From a checkpoint of a small image flow-matching model.
Model: 32-pixel images, arch dit, norm rmsnorm.
Training: muon at rate 0.021, 12500 steps.
Data: trained on aerial photos of the United States (SatlasPretrain), 203450 training examples, 7.9 epochs.
Rows from block 3 of a small image flow-matching model, named by matrix and row number. Rows with one number within an expert belong to one neuron, the router's apart. Each number is 128 + 24 x the weight over its row's rms, rounded and kept within 0 to 255. All counts start at 0. Numbers have three digits each. After the name is the row's rms in percent of the matrix's.
Before each expert's rows are labels from the 100 images, of 14976 (inputs lightly noised), where the router gives the expert most weight on average: "colour at peak" is the nearest of a few named colours to the mean colour under the peak. Only what is clearly more common there than usual is listed. The data: aerial photos of the United States (SatlasPretrain).
# router: router (model.blocks.3.mlp.router.weight, 8x192, trained with AdamW), inputs 0-95
# gate: expert gate (model.blocks.3.mlp.gate, 8x192x192), inputs 0-95
# up: expert up (model.blocks.3.mlp.up, 8x192x192), inputs 0-95
# down: expert down (model.blocks.3.mlp.down, 8x192x192, transposed), outputs 0-95

# expert 3
colour at peak: brown
router.3 110:127150130136102108080131153138175120111160168146126134151145077137150177134119165141124147081160143154107080060113129100141135144166141105076105113163132122108145082152096108126121112147152132136147139134146158103108103128091109143118134160103133137142162133083159139123129160164167117154
gate.0 090:118132131107086142161120120079099157081121136125096113153133119160153127122121135159128137080150163087129116119097177085127112150127131108159101110101119092147114146126137142151154139127113103133125134126133135128130144136076144099107129108117112134182145117128103144151138072130146111092
up.0 080:102117139114083129164127136092115123100118132122111110163118139176139130156111133179118127131113176136089120124096176114114113117129101103093103123128164162106094175131158137143148073127150120120103162141143131139125147101084148115105112149141123133111155132107167127123148119159141111090
down.0 093:128113104088167126149123110120120128096100142126120114086138133100092109161137122144121147128139100141113094177119169119172132120105082129062154084160129092125124128128141077103138148143134130109128140129128108162099085127135154128116126134093102130147114128122138103143106114139144138174
gate.1 111:177090099099121116144149122108124154131116107140127130114119152103139105105126098104118168120128132139106071145126108145150111149116116100128141111127154061150077152124105159122093153116121097090146149087087123146135143162150083113177147137119116129118123108104142120080172103133139126100
up.1 109:172132128099164188127155149138099137113145106148119106148119122146124130150163147143140112167118129144117139115158126119110101143082198128133092125116118161162085129128145125145102125163136132143077103159134134134138144113137103128126102069150147085088092147135127145121090142151072108130
down.1 111:122112105108103169093158086127121094084139128112116145121121104145153091148122141141119104121127098144076089172142127121146112126074153102150114131125134139139144171107159112067147103095146126098120093174071121089116156118145143124101154128134134128126106129120143125151122125155126148102
gate.2 104:137169176131140149153131124078152136141145105112107099121126105158139119102140097123112125139107176106109172113123126152136112144176110113119158164131111104131124152144118140099133098140119114147165105095141132141113121149117126098129137147140139206129134112124130125115097108134177127125
up.2 101:140140180137132167129131119113162138119097130110142120096123121146165141113139143122111101154098128136075156137168131139135093145126116146105138124131138086126108125139129152169135150128100111162110134126104148131096144131100099125140142160156132116151139122108130063167121103139142134122
down.2 093:129092137149140065171129119154175111120073102147147088147117095134081162106087122141143088190132090131084139103158154104134134142121097106095118139101125111094157152125143144153109108129119117152111158139122151181095186147114128151155124147162193125130099149113105147139067122188087123112
gate.3 101:135133134121092131117125119172113092099125124146096171134144122114101073151098113101109116136117130139112113122116122159136126119099148133133158161143110171151091125091137121144152121152089157135120069104100101121107132110127138154141152116108128125090161141122160088153158133166148102137
up.3 090:152115121123084120098147129194106091137120120131107147109118088081106123126102072136073145154129123123106115129135161140138113148142108157119149131142120112117095159098154125127100116119108150108093066075115139122142123121140108169110152154085131118118183112113136108166150124141108118096
down.3 097:147153141154171155116115120078112184107164096138153121134149158110099169117139103108117122113120134129127138117121153124132131128159120147124145173146110132120138101179074074126128149120126117136117102120131186130112106121137113115120142160100150161192152134106110120136122126136130102110

# expert 4
colour at peak: pink
router.4 100:184141149116154138126149145139150102141108110158118113155150117095114097133137130165102116095120106102157122115118145126110118129140076141144144169145163134083123192147175140121130161121151110112181136096167123092111172167141152155120114124162143094122095134150120140147107103153118118116
gate.6 103:120074143080134109138139119104122145164121154173121146121140100145111120104113126139125112161123126173107128171153151110139130115124127160108166123136136078130115124125141125146140141143128125138101169099134122127085120116107128140124109143112132112146105155115114117141163133115118103128
up.6 111:105165151127120162091063129110118128088097162151121154098128168137120113157092149128124124127099169172133122092121162132161113094169120158153160116149129115094138155141123118096157134127166115146159155163120159105096116114117149104129137143118160158127093103163137120105124095122177123118
down.6 114:084132119143122126133172146105108145129143136141118106156120104134135153140121139091151115145113150174140158099140165113081150122169137112148138108130105122126128174132178173173109132175120123105115160104119108130144117113136128100140138115139153114126107138132140120127154160105140100148
gate.7 092:126135105110094082109147119129127147117147110132134076153110171142106123149091106143062163110113123103077118151101114107133136134185144143129116163136118131076127116110138102124134125088111119111118103133152113149157094150134154124156085114095087150121123087153115163175127135157096144112
up.7 087:088128134124157124154135101182119128091085123102116113138155177125107127119149118146100151135158149116154138116129148094154143124145115135145114179129103124109113122146146140119096133155155095127167085174128193141132127145161155097147141102163117076120133108136108130146086156081107124121
down.7 098:198147091106090131128121156132139129124100187131127081105118091149079130098126160148130117204118153102133139146102112149154136105171142127118114144089127165124144133133133147167113185114145153140111145124132108125119134177103193146130135117112131121114131161131134080129119104109122163158
gate.8 102:117090164132129104119123160166124193126135080090141118124115145112137116098121162143160129110122122127156114094075105138097136068150127133127092184147161129118107160105154133102120108137150103129132099129138093153134130142083132135128066109134135141111100084139131118118125099173137118132
up.8 107:166128136123129114104182111148118036144174158141124116103113135135151108113125064098078132144124129123097125157165158115120125169129084107139141119134162091141173109138119103094167083123121099139119160132125163127132134141169126105142124150136159105108140136155163123083143149148121130132
down.8 103:141110105170145117129151112112143153145169124131153163113155146153143149112142158152144139145133089130148111183146119166145129072121118115159150081143138136119146117097118089158175143155141116080172169137140116101137150112113114094110107091139158111051111152102130159139136137108150129134
gate.9 105:167181147140147110110125135129121110151112158130143120128154126141129077116154159149167136086105134101071155158126141115154110121106109136137145103121141151150158107133124109140126157115139137142124131173093132125119124147079133135154152103162153122132107198090113134099135133131129086113
up.9 111:116125131160162131108121140164118117109089116117149133137150101091136121126097183113139118139127149135103103124101085119125111080181132106144120151133121122138111133126132121119117132137093120138155113079160107140121095137115139111141113118127135156151101130117143105191107097134129154112
down.9 102:143122103135098133113122130087158055159083152110089140148133094151130132097153140114135134130118116141115128114140135173168136154146112133137124133110174091114116124094160117103151123109143136108114136158124112113147130078135141111142155137103104133124122128159133113134113149175123141089

# expert 2
colour at peak: pink
router.2 099:127111123135181149169141157091099143128117154121131141146116137139130117127106089122154110110148149139168130141125130090098153071105089178144126098121188107108160129137112123183128143088153165118154158165151141147138096103144123135165138097158132091060127095143109115103119125122121119126
gate.6 094:142100138123093108098114120131133118188106173157136113139128137102115085104115110122129110153130097120138141114147152096087120110177158128080083141162111102156119100120152105145147140152168131126099123087156124137124135166111134164150135156158148079122135150132081135160127180120066163138
up.6 089:129117126116092131102141088149132158119147106135087112114099099097124137153140126111126139182130180125124151120092163118114119125137113040128128137109115142142111126137138099129114125125110134129164135127073124166148132122172122134116164131075116134123125128126127142110128119116124115164
down.6 095:146153114135178089148167111127135117155124158105141110140127137113128149086115134124142091131126117132146112165130140125138148101115131179131147143115112115126150094154171108118128125140138139126142111119127124112143114086107118107201137128120099142132160135116149104153140179088107153098
gate.7 112:118160164110127126143130126101146148152099132113128090126121123131139154132113136156132126164125175110120093129083139163106112197145116162095103120107137109151110094138097156122123077093108119092121134129072100165129133130102158122147129148166120123131103129114087157143126103150163126074
up.7 106:105120126125109128082099128149133163121161134125123141134113155184126115144114169124149131129131088125117094131057114150156127158162091134104154144092127129081147147111117091120130093152124120132156132112095130113125091081124164150110142121113114139125140167113174126095122108124176119102
down.7 107:138123120123152154136077134107147073151136143111117140091121151142136106109161121124148117151133125157098132127120108153130139122157213153150133169073157105140099178120133134084084110115126132160093141134188133113086109072106071143149124149102120132158096147139168103158128160133144124097
gate.8 099:160154152112131152108139093152153137148130138162084138102128099087165105130086163137196146135139181097122165124129151105135126137156156154120112137124161131098118075087120152109166146147091109145143178145157151093117125166104119140165133110135139119158131107127109124087152124138151106135
up.8 093:083101161119092105152154112152120126152124066125088142114166108158150125106116195117112130141129124128131166087151156141096111123144106123150119127157124142116168089132099157150159133159151091135130136102134084165147135117138135091140136092115125118130073111146146143107150137113133102112
down.8 100:121155152103129120154119145151168159103129123138126126142146130153150144101125113114164118142117119137128070084144123134158139150116095137124133176138101113111160093151191157134093120073174134120151097128111143159156104095125132139136139148120068147098111159136103099151132128105136111141
gate.9 091:133087155152133149094133147145167139118121088113154143101124137087132120157125129151143125087088114090116133145165119080150103129116160123108105125102114110126109109135155131104119101098137127097113134134112137155108100160180128111122118095169174112130111094099106153140175136120137105154
up.9 100:174132120166146125096114124128098104136171144123108129165147158134143146134069147078120114156127143137126140110107170146135149121168138084131137120124134131139119093123148181139153173115100132119150124147115159103157175135066141184130099123129074124110125100157082100087128106139151115156
down.9 099:140117128137161112129153176114103117138145118136132177109129119146153077163192127115075144124126141119133123119121145131095120144139111167178137125094162141116143125126139106117132080117137142111111182145127134126114172147124098100127119112115112122161103154138076139065140098113137103125

# expert 5
colour at peak: grey
router.5 105:123119120138108151148144149105131134166099156085135103131126166138146136110174140142132107148150090119084105173151116143147128112087120101170134121164093148096087147163101122137123145127127128126161121054105096156141153170148141124106119118137118110165114127118136151117112082132109145125
gate.6 103:126144109108119137132102157137129093169138120077146107117141118127145120101143142135128112147129122123136107163134071125158134122121122125123109133120136141120112089203127058104156144121132112149130127149095145145122155103157138126152143134116113134140122092124101131145179141094129127108
up.6 106:103108172151134131078139109158138124086128154168113168092122140095072158128117142128166125106129126151139146134122188129124138121127133143151140111164136092148171110113114139121142148124076135099118121089146139103143103140091145131113131117173137115120104146138121135139100153118097147144
down.6 103:102150118122109131103130093094096087087090159114125106132152158108102049151145131132147096143120108149133193116096152126144133121130134101128151128177115115148124137109144142116141111096079133107120121153160141128143114109136119130093109114163134128152139106154111133127072134133132133118
gate.7 104:114144081162137123142096111147110126152140129135115166153146145204161157098096110126156097128094127129144127102138146133139117124102135128147134109160096099121154110121110161103154119152090126145132124098136170133139159152124127128147123148148129126111143124116137117139129133151119085133
up.7 095:109105119147107110159086130125118126104100159132121140145122165140149136109105139099144105177101119133115112119145149125119145140107167107107134118136100072108133107101121143130145105145112117149144126120164136106148144152132136114091120151133133125108133155136097123135145127115126064130
down.7 103:125150115135134128130134142122109120099165155168130129129123140144103102129151084146170101131122145164130113111151150111100128117112112168138118135078135131139138153117120175147138114092079125116116107139147146144137140124131180142154161116142129124146160113087080113094112120104108139103
gate.8 110:110123112131107136131156130102164124140114095144145136116113133173153149141129120181140094166127138107106108175114100126135130151093122162147134100175152121133131143150151131157131122074126157096176166126101184091104131094150120123135157086149085129084120172115153138121127150152157109128
up.8 108:117139126127133107094124099151137113135144077126133151095133117129157125133166132143130100133109105142136124144084168101145116139131127152114126135118148149116140122139139111180181133097133150079173141149098146121087150124115163104139145097139100123123122160105135118128102140139156136132
down.8 108:138136133098135115088107140126130152152123150139113105131157120127107139109159149082140129131129114085146138092116127121152123086152128109124141091107118117143110138142122124151115127160142117160123172119086149159108128136140120157101159112147094124115154185099153140159171072127152128147
gate.9 095:165121092111080102147126137149163091140118096095157107141138128116163155128158097149175149143136126146120083107118152066136140132097149145158084166143116086117117141102133104104131165151173177157078088113124158117091128119119131108154075148135131138149132173129065108115124133123119102133
up.9 097:151148147076102127153140149168109112112167101141137110100112088114087141110138189138111120152125182117120133134135171083137136127119098154055101158098086130125136154113153146120127164143146135155150143106125189104128118094115131141163154117132105145102155122089147120128113157128152111124
down.9 099:131136173124140116135130101063129156101167125128108073179149130124129137109124132094132133130129126122107129117127126168098135145135089070111140147133153156131141125179106133131157124141120112109105131138098141168114153104131148098123089096164141124133070113132107130153132122138134108148