{"dataset": "aerial photos of the United States (SatlasPretrain)", "cond_dim": 192, "logit_normal_time": false, "head_dim": 64, "qk_norm": false, "moe_every": 2, "muon_scale": "original", "orthogonalizer": "newton_schulz_5", "adamw_lr_other_params": 0.0008, "batch_size": 128, "lr_schedule": "linear", "final_lr_fraction": 0.1}
Rows from block 2 of a small image flow-matching model, named by matrix and row number. Rows with one number belong to one neuron. Each number is 200 + 30 x the weight over its row's rms, rounded and kept within 0 to 999. All counts start at 0.
After each neuron's rows are labels from the 100 images, of 14976 (inputs lightly noised), where the neuron reaches its largest size: "responds to" is what is common among them. Only what is clearly more common there than usual is listed. The data: aerial photos of the United States (SatlasPretrain). In brackets: how many of the 100.
# gate: MLP gate (model.blocks.2.mlp.gate.weight, 384x192), inputs 0-95
# fc1: MLP up (model.blocks.2.mlp.fc1.weight, 384x192), inputs 0-95
# fc2: MLP down (model.blocks.2.mlp.fc2.weight, 192x384, transposed), outputs 0-95

gate.380,168,216,222,175,233,205,196,206,219,238,172,187,279,253,170,172,232,153,180,219,223,211,173,198,183,207,150,175,143,203,236,254,209,210,199,200,161,237,208,205,201,261,212,207,275,164,193,251,261,192,238,240,218,175,196,202,207,182,215,166,260,205,191,183,235,227,200,166,256,219,153,223,229,163,212,181,237,214,224,189,217,217,224,192,177,156,186,183,205,213,218,198,176,233,160,184
fc1.380,206,184,222,247,212,229,123,180,177,233,203,175,223,203,192,261,194,186,190,205,246,230,167,215,141,184,169,227,206,173,204,219,199,196,254,260,125,180,236,199,210,216,252,252,275,206,208,269,246,231,218,189,193,175,250,217,191,183,203,188,199,216,157,225,196,216,187,231,268,185,224,176,181,173,164,180,207,240,234,192,235,232,174,191,255,215,211,194,204,246,220,202,239,225,162,171
fc2.380,187,224,200,220,137,209,196,196,217,202,170,196,171,151,144,218,225,179,229,153,175,197,263,216,225,217,253,216,246,215,216,188,249,206,246,204,169,197,222,147,186,254,185,211,247,178,209,179,170,234,253,176,180,201,193,166,253,220,214,135,218,157,187,177,181,161,218,200,250,173,171,195,212,156,201,249,185,156,196,186,253,199,164,210,187,192,214,230,173,212,178,196,188,222,155,199
responds to: crop field (27)

gate.173,182,215,202,217,148,211,191,171,183,225,201,196,145,172,188,218,207,111,225,239,188,133,290,242,232,207,216,159,217,224,161,139,176,236,140,139,246,212,176,213,182,199,179,263,193,175,159,157,213,179,196,161,184,224,202,200,172,152,227,242,152,205,188,207,212,187,197,213,196,207,181,182,185,172,233,208,101,233,173,203,201,204,233,206,207,206,232,187,181,148,169,186,223,233,208,231
fc1.173,188,201,172,160,129,172,202,136,271,165,219,204,206,173,209,153,210,156,228,216,160,182,214,220,202,195,163,208,188,178,201,204,167,271,173,173,176,231,155,229,207,219,188,215,94,199,164,170,166,186,184,192,177,201,150,270,180,202,205,199,220,167,212,242,214,200,159,197,280,206,217,205,191,204,192,210,171,244,147,190,192,223,186,216,217,154,200,210,192,189,203,197,224,205,184,216
fc2.173,216,209,214,205,215,207,205,249,217,186,192,189,195,193,210,200,176,214,186,174,236,199,179,162,154,169,230,209,187,199,216,191,203,246,212,223,192,212,185,178,241,179,206,155,216,171,213,120,239,249,199,234,151,188,232,207,205,283,205,180,186,171,187,169,143,188,223,178,287,253,211,228,175,211,196,208,160,183,164,226,233,169,209,223,212,187,189,184,215,185,215,174,185,146,227,201
responds to: building (80)

gate.266,158,209,200,145,245,167,180,259,195,189,157,188,204,169,214,197,205,197,189,153,191,204,205,160,236,203,225,181,189,180,172,190,165,138,189,111,179,231,206,247,169,111,173,256,179,130,185,149,180,196,215,205,228,216,178,239,211,186,206,191,233,238,167,211,177,216,258,228,172,215,189,212,188,202,217,190,196,189,208,197,282,226,220,195,138,208,219,201,199,182,199,212,175,186,177,201
fc1.266,245,204,193,239,195,181,196,168,195,198,236,132,169,234,254,276,164,183,178,168,195,155,246,264,209,189,171,212,175,196,206,170,179,213,167,282,183,186,175,220,215,249,242,133,227,227,214,213,218,204,217,193,201,202,236,190,171,156,205,233,227,242,246,149,250,198,172,177,189,190,227,195,155,210,233,248,219,171,177,178,208,177,189,172,217,217,207,122,237,191,175,191,227,175,176,184
fc2.266,173,228,182,239,184,228,183,160,141,241,208,233,262,177,197,193,196,212,183,46,138,209,206,210,115,230,184,177,217,198,203,199,186,202,211,176,244,173,190,196,154,180,221,170,147,184,185,168,187,217,183,186,190,173,193,166,207,207,162,115,200,220,238,210,213,207,218,209,161,202,218,220,214,176,235,194,189,205,223,197,205,181,202,163,170,195,218,156,192,221,176,228,191,181,212,183
responds to: building (67)

gate.277,185,146,199,161,190,198,158,225,233,226,153,211,242,189,211,181,205,157,221,177,225,228,189,219,166,161,214,244,192,186,205,219,201,174,198,220,217,176,202,193,230,181,160,155,173,225,195,197,172,236,215,229,241,220,194,220,228,226,177,177,218,190,166,204,159,239,241,229,219,225,154,215,180,212,186,134,214,226,159,157,176,165,254,210,234,246,209,204,225,165,224,216,215,133,208,157
fc1.277,254,229,247,237,227,216,220,154,162,181,204,197,186,229,174,207,204,225,150,217,157,198,214,199,215,225,148,157,205,235,199,219,188,212,181,211,189,231,160,201,174,213,234,241,251,163,217,180,226,161,211,208,169,191,144,169,164,141,185,259,179,194,218,188,208,173,180,174,185,137,237,149,224,195,204,232,206,195,192,240,174,223,141,217,152,164,185,190,192,218,169,185,166,242,197,239
fc2.277,181,215,183,176,233,190,111,145,196,179,177,225,212,176,197,223,246,194,177,202,202,212,266,157,215,176,190,197,168,195,198,198,246,207,211,197,165,207,212,192,169,266,253,240,177,251,174,251,207,234,266,174,221,217,245,236,254,217,183,185,207,228,183,217,163,216,167,160,177,178,145,213,220,203,194,154,215,199,204,219,202,127,215,201,221,153,192,230,217,155,225,227,258,220,260,166
responds to: building (85)

gate.234,196,197,188,223,186,209,239,175,242,172,226,267,254,152,186,235,216,194,206,205,172,206,229,214,244,170,160,193,218,129,214,241,155,172,190,146,230,220,172,203,160,253,201,151,268,207,219,162,240,251,172,202,184,217,229,215,200,172,198,199,160,212,229,169,233,209,202,173,205,246,175,193,240,186,230,177,237,227,166,219,213,214,245,192,183,203,193,211,194,221,201,232,210,205,249,222
fc1.234,217,183,186,171,177,194,215,188,191,233,197,171,232,205,168,183,234,201,238,198,236,217,257,181,273,235,255,234,196,223,179,235,260,237,221,170,170,173,197,266,218,180,174,161,300,221,206,170,185,159,185,149,226,214,144,196,215,206,179,163,228,256,209,201,222,197,190,248,192,231,232,196,179,231,155,160,164,212,222,199,171,179,185,199,243,164,230,209,205,225,192,218,196,178,230,201
fc2.234,165,184,201,199,209,196,163,217,205,204,193,213,140,154,228,194,131,197,162,224,171,213,185,173,250,214,203,190,149,187,218,208,210,153,234,132,184,189,185,145,204,194,242,255,238,226,167,164,183,282,133,201,163,206,247,179,162,221,224,251,195,165,183,209,232,222,189,203,206,218,205,214,153,128,176,176,218,259,214,212,188,235,213,301,211,157,198,181,192,211,180,202,208,163,234,198
responds to: building (67)

gate.308,197,136,220,155,221,209,192,176,189,265,152,174,198,132,153,176,168,164,175,217,221,133,183,211,210,200,207,187,198,156,192,234,193,162,174,197,195,168,247,221,241,188,239,181,159,241,204,176,196,222,205,197,127,234,208,251,222,165,208,251,187,197,283,157,225,249,190,162,189,217,188,162,198,172,189,190,230,220,192,162,182,215,182,203,202,217,204,212,198,208,217,190,221,228,213,189
fc1.308,229,243,206,222,219,201,199,157,200,184,184,189,210,168,161,217,223,211,140,218,221,195,174,186,203,167,233,146,198,207,177,171,196,197,211,233,219,214,219,230,204,175,256,244,165,197,162,240,187,199,172,175,171,181,188,177,236,279,224,189,185,203,159,215,188,178,167,190,218,206,223,222,218,218,198,204,210,263,184,195,262,134,214,187,199,198,181,192,209,160,197,145,215,188,228,195
fc2.308,175,216,194,196,206,260,189,176,197,228,197,206,168,178,145,186,183,201,195,200,223,226,230,254,162,240,222,269,235,176,236,203,193,177,183,195,187,232,252,236,199,196,200,253,169,183,177,220,207,209,216,205,199,223,193,163,179,205,202,206,172,232,153,204,226,210,180,197,205,254,238,199,226,233,214,152,189,243,168,214,171,150,217,190,147,177,197,161,220,185,206,208,173,189,165,221
responds to: building (87)

gate.382,178,274,205,264,155,199,273,210,204,179,203,241,198,186,181,191,202,183,262,220,228,212,215,204,171,154,135,249,206,238,235,217,158,230,202,259,216,197,159,210,163,186,205,230,203,209,247,192,208,202,197,168,170,241,225,204,219,210,193,203,174,263,222,193,198,172,216,199,190,203,241,240,166,180,199,215,230,163,191,186,206,184,195,211,180,129,223,158,175,221,180,170,228,160,250,222
fc1.382,201,229,131,242,206,231,224,223,207,205,136,218,208,194,227,199,186,204,235,196,177,138,183,162,198,200,232,193,214,237,221,258,199,223,208,176,157,178,187,184,213,207,197,228,231,200,155,194,210,163,239,206,149,195,229,181,191,149,246,242,231,164,158,209,287,177,232,193,190,169,184,228,193,205,188,204,172,211,224,140,197,177,196,210,228,228,234,188,178,186,224,212,211,210,255,210
fc2.382,172,199,199,190,218,206,189,220,204,208,200,196,222,147,193,195,173,191,220,204,235,250,222,180,197,229,258,220,198,203,180,200,221,208,181,205,160,247,260,249,208,201,191,191,227,222,194,178,190,236,190,204,190,203,171,203,197,230,216,222,238,179,259,214,158,215,174,198,180,245,186,243,190,202,215,227,178,180,229,224,185,196,217,165,170,185,215,159,240,195,162,181,193,207,198,182
responds to: crop field (25)

gate.369,237,236,202,150,153,173,243,209,187,164,219,203,229,129,138,220,160,235,173,183,179,167,190,194,225,203,233,205,157,237,169,203,214,214,159,201,229,131,242,178,195,218,267,191,216,239,162,199,170,191,117,196,222,255,207,223,254,171,204,220,135,229,237,238,208,181,241,180,186,211,181,200,213,214,182,210,190,155,205,191,185,195,242,219,182,210,173,173,229,166,158,215,166,157,228,184
fc1.369,191,172,213,224,248,196,161,182,170,225,180,172,191,295,270,200,230,161,234,211,217,217,203,204,135,188,158,191,234,173,213,184,168,208,230,228,179,247,221,209,195,161,130,197,163,158,244,243,222,227,242,216,161,145,201,171,129,217,192,185,293,150,155,200,151,199,131,211,207,207,203,190,207,213,178,201,203,240,160,184,206,207,142,199,222,167,175,265,195,203,229,169,231,247,199,221
fc2.369,199,161,195,224,222,181,220,222,194,201,255,199,224,221,246,162,118,196,196,200,208,186,167,200,248,201,219,217,197,233,201,195,139,244,224,201,164,227,191,120,229,211,250,159,203,199,157,189,195,197,165,207,170,208,202,226,196,126,247,156,210,191,161,195,196,187,193,172,195,208,187,183,146,136,169,193,173,177,214,179,190,225,241,227,242,201,162,231,201,250,173,189,167,173,174,190
responds to: building (81)

gate.19,225,211,165,239,199,250,171,182,198,175,251,195,234,200,163,203,176,212,174,189,243,193,168,241,170,193,204,194,179,226,203,188,184,224,173,177,204,203,188,182,245,235,208,242,190,247,184,263,222,245,189,144,196,300,204,210,269,178,174,238,219,195,192,201,204,248,213,180,193,243,149,161,161,239,179,208,207,193,192,223,265,204,180,154,218,169,192,147,191,231,190,173,186,219,204,200
fc1.19,246,270,186,213,189,195,171,166,222,125,212,208,196,194,172,199,202,224,174,198,176,232,150,218,192,211,220,157,207,241,233,200,221,205,174,210,199,214,191,193,202,138,149,203,214,267,153,206,165,216,211,212,166,227,223,166,234,171,226,247,192,201,212,243,218,255,224,160,236,236,184,157,194,219,180,229,200,243,111,238,307,232,190,211,243,218,198,206,207,154,212,168,219,229,203,169
fc2.19,192,192,197,202,185,163,175,195,195,199,178,214,206,193,185,203,209,215,199,209,186,172,287,176,183,182,181,206,220,214,191,202,282,166,249,198,211,223,209,259,172,182,166,168,131,170,240,168,143,214,254,172,184,174,230,202,210,267,173,240,177,182,203,205,222,202,202,240,161,187,220,224,180,223,160,214,203,207,226,198,274,171,203,201,141,218,215,186,192,127,206,194,194,244,236,206
responds to: building (70)

gate.167,198,188,167,184,217,208,181,145,184,205,229,229,156,221,198,207,207,210,265,203,230,183,182,214,202,139,135,163,205,241,231,218,211,192,176,169,200,192,220,226,141,174,254,208,201,214,229,214,226,177,262,228,200,215,255,183,217,225,205,215,150,149,202,182,226,240,186,200,229,189,159,238,172,260,241,191,208,211,157,230,189,220,169,237,169,188,211,159,205,257,155,172,199,241,213,221
fc1.167,146,203,229,196,207,174,186,229,180,188,157,176,232,181,205,183,222,225,177,194,167,234,214,206,205,223,241,215,183,183,212,157,184,227,222,196,158,260,182,145,268,194,147,194,213,179,213,171,161,207,144,225,224,182,148,192,168,240,225,171,287,230,198,253,175,183,228,195,175,224,243,229,199,168,159,220,179,189,208,202,177,213,199,182,244,279,179,244,208,118,238,191,231,139,140,202
fc2.167,193,171,180,153,231,213,178,217,198,195,240,181,224,228,225,206,172,218,228,199,153,194,243,121,228,193,181,163,192,188,197,212,191,154,228,199,174,247,194,206,203,178,239,209,166,216,155,210,230,221,207,169,187,206,265,215,194,169,191,218,246,212,190,214,171,203,185,160,228,162,206,162,214,211,176,220,252,154,243,254,187,105,248,238,192,203,225,204,175,253,238,206,212,156,190,187
responds to: building (75)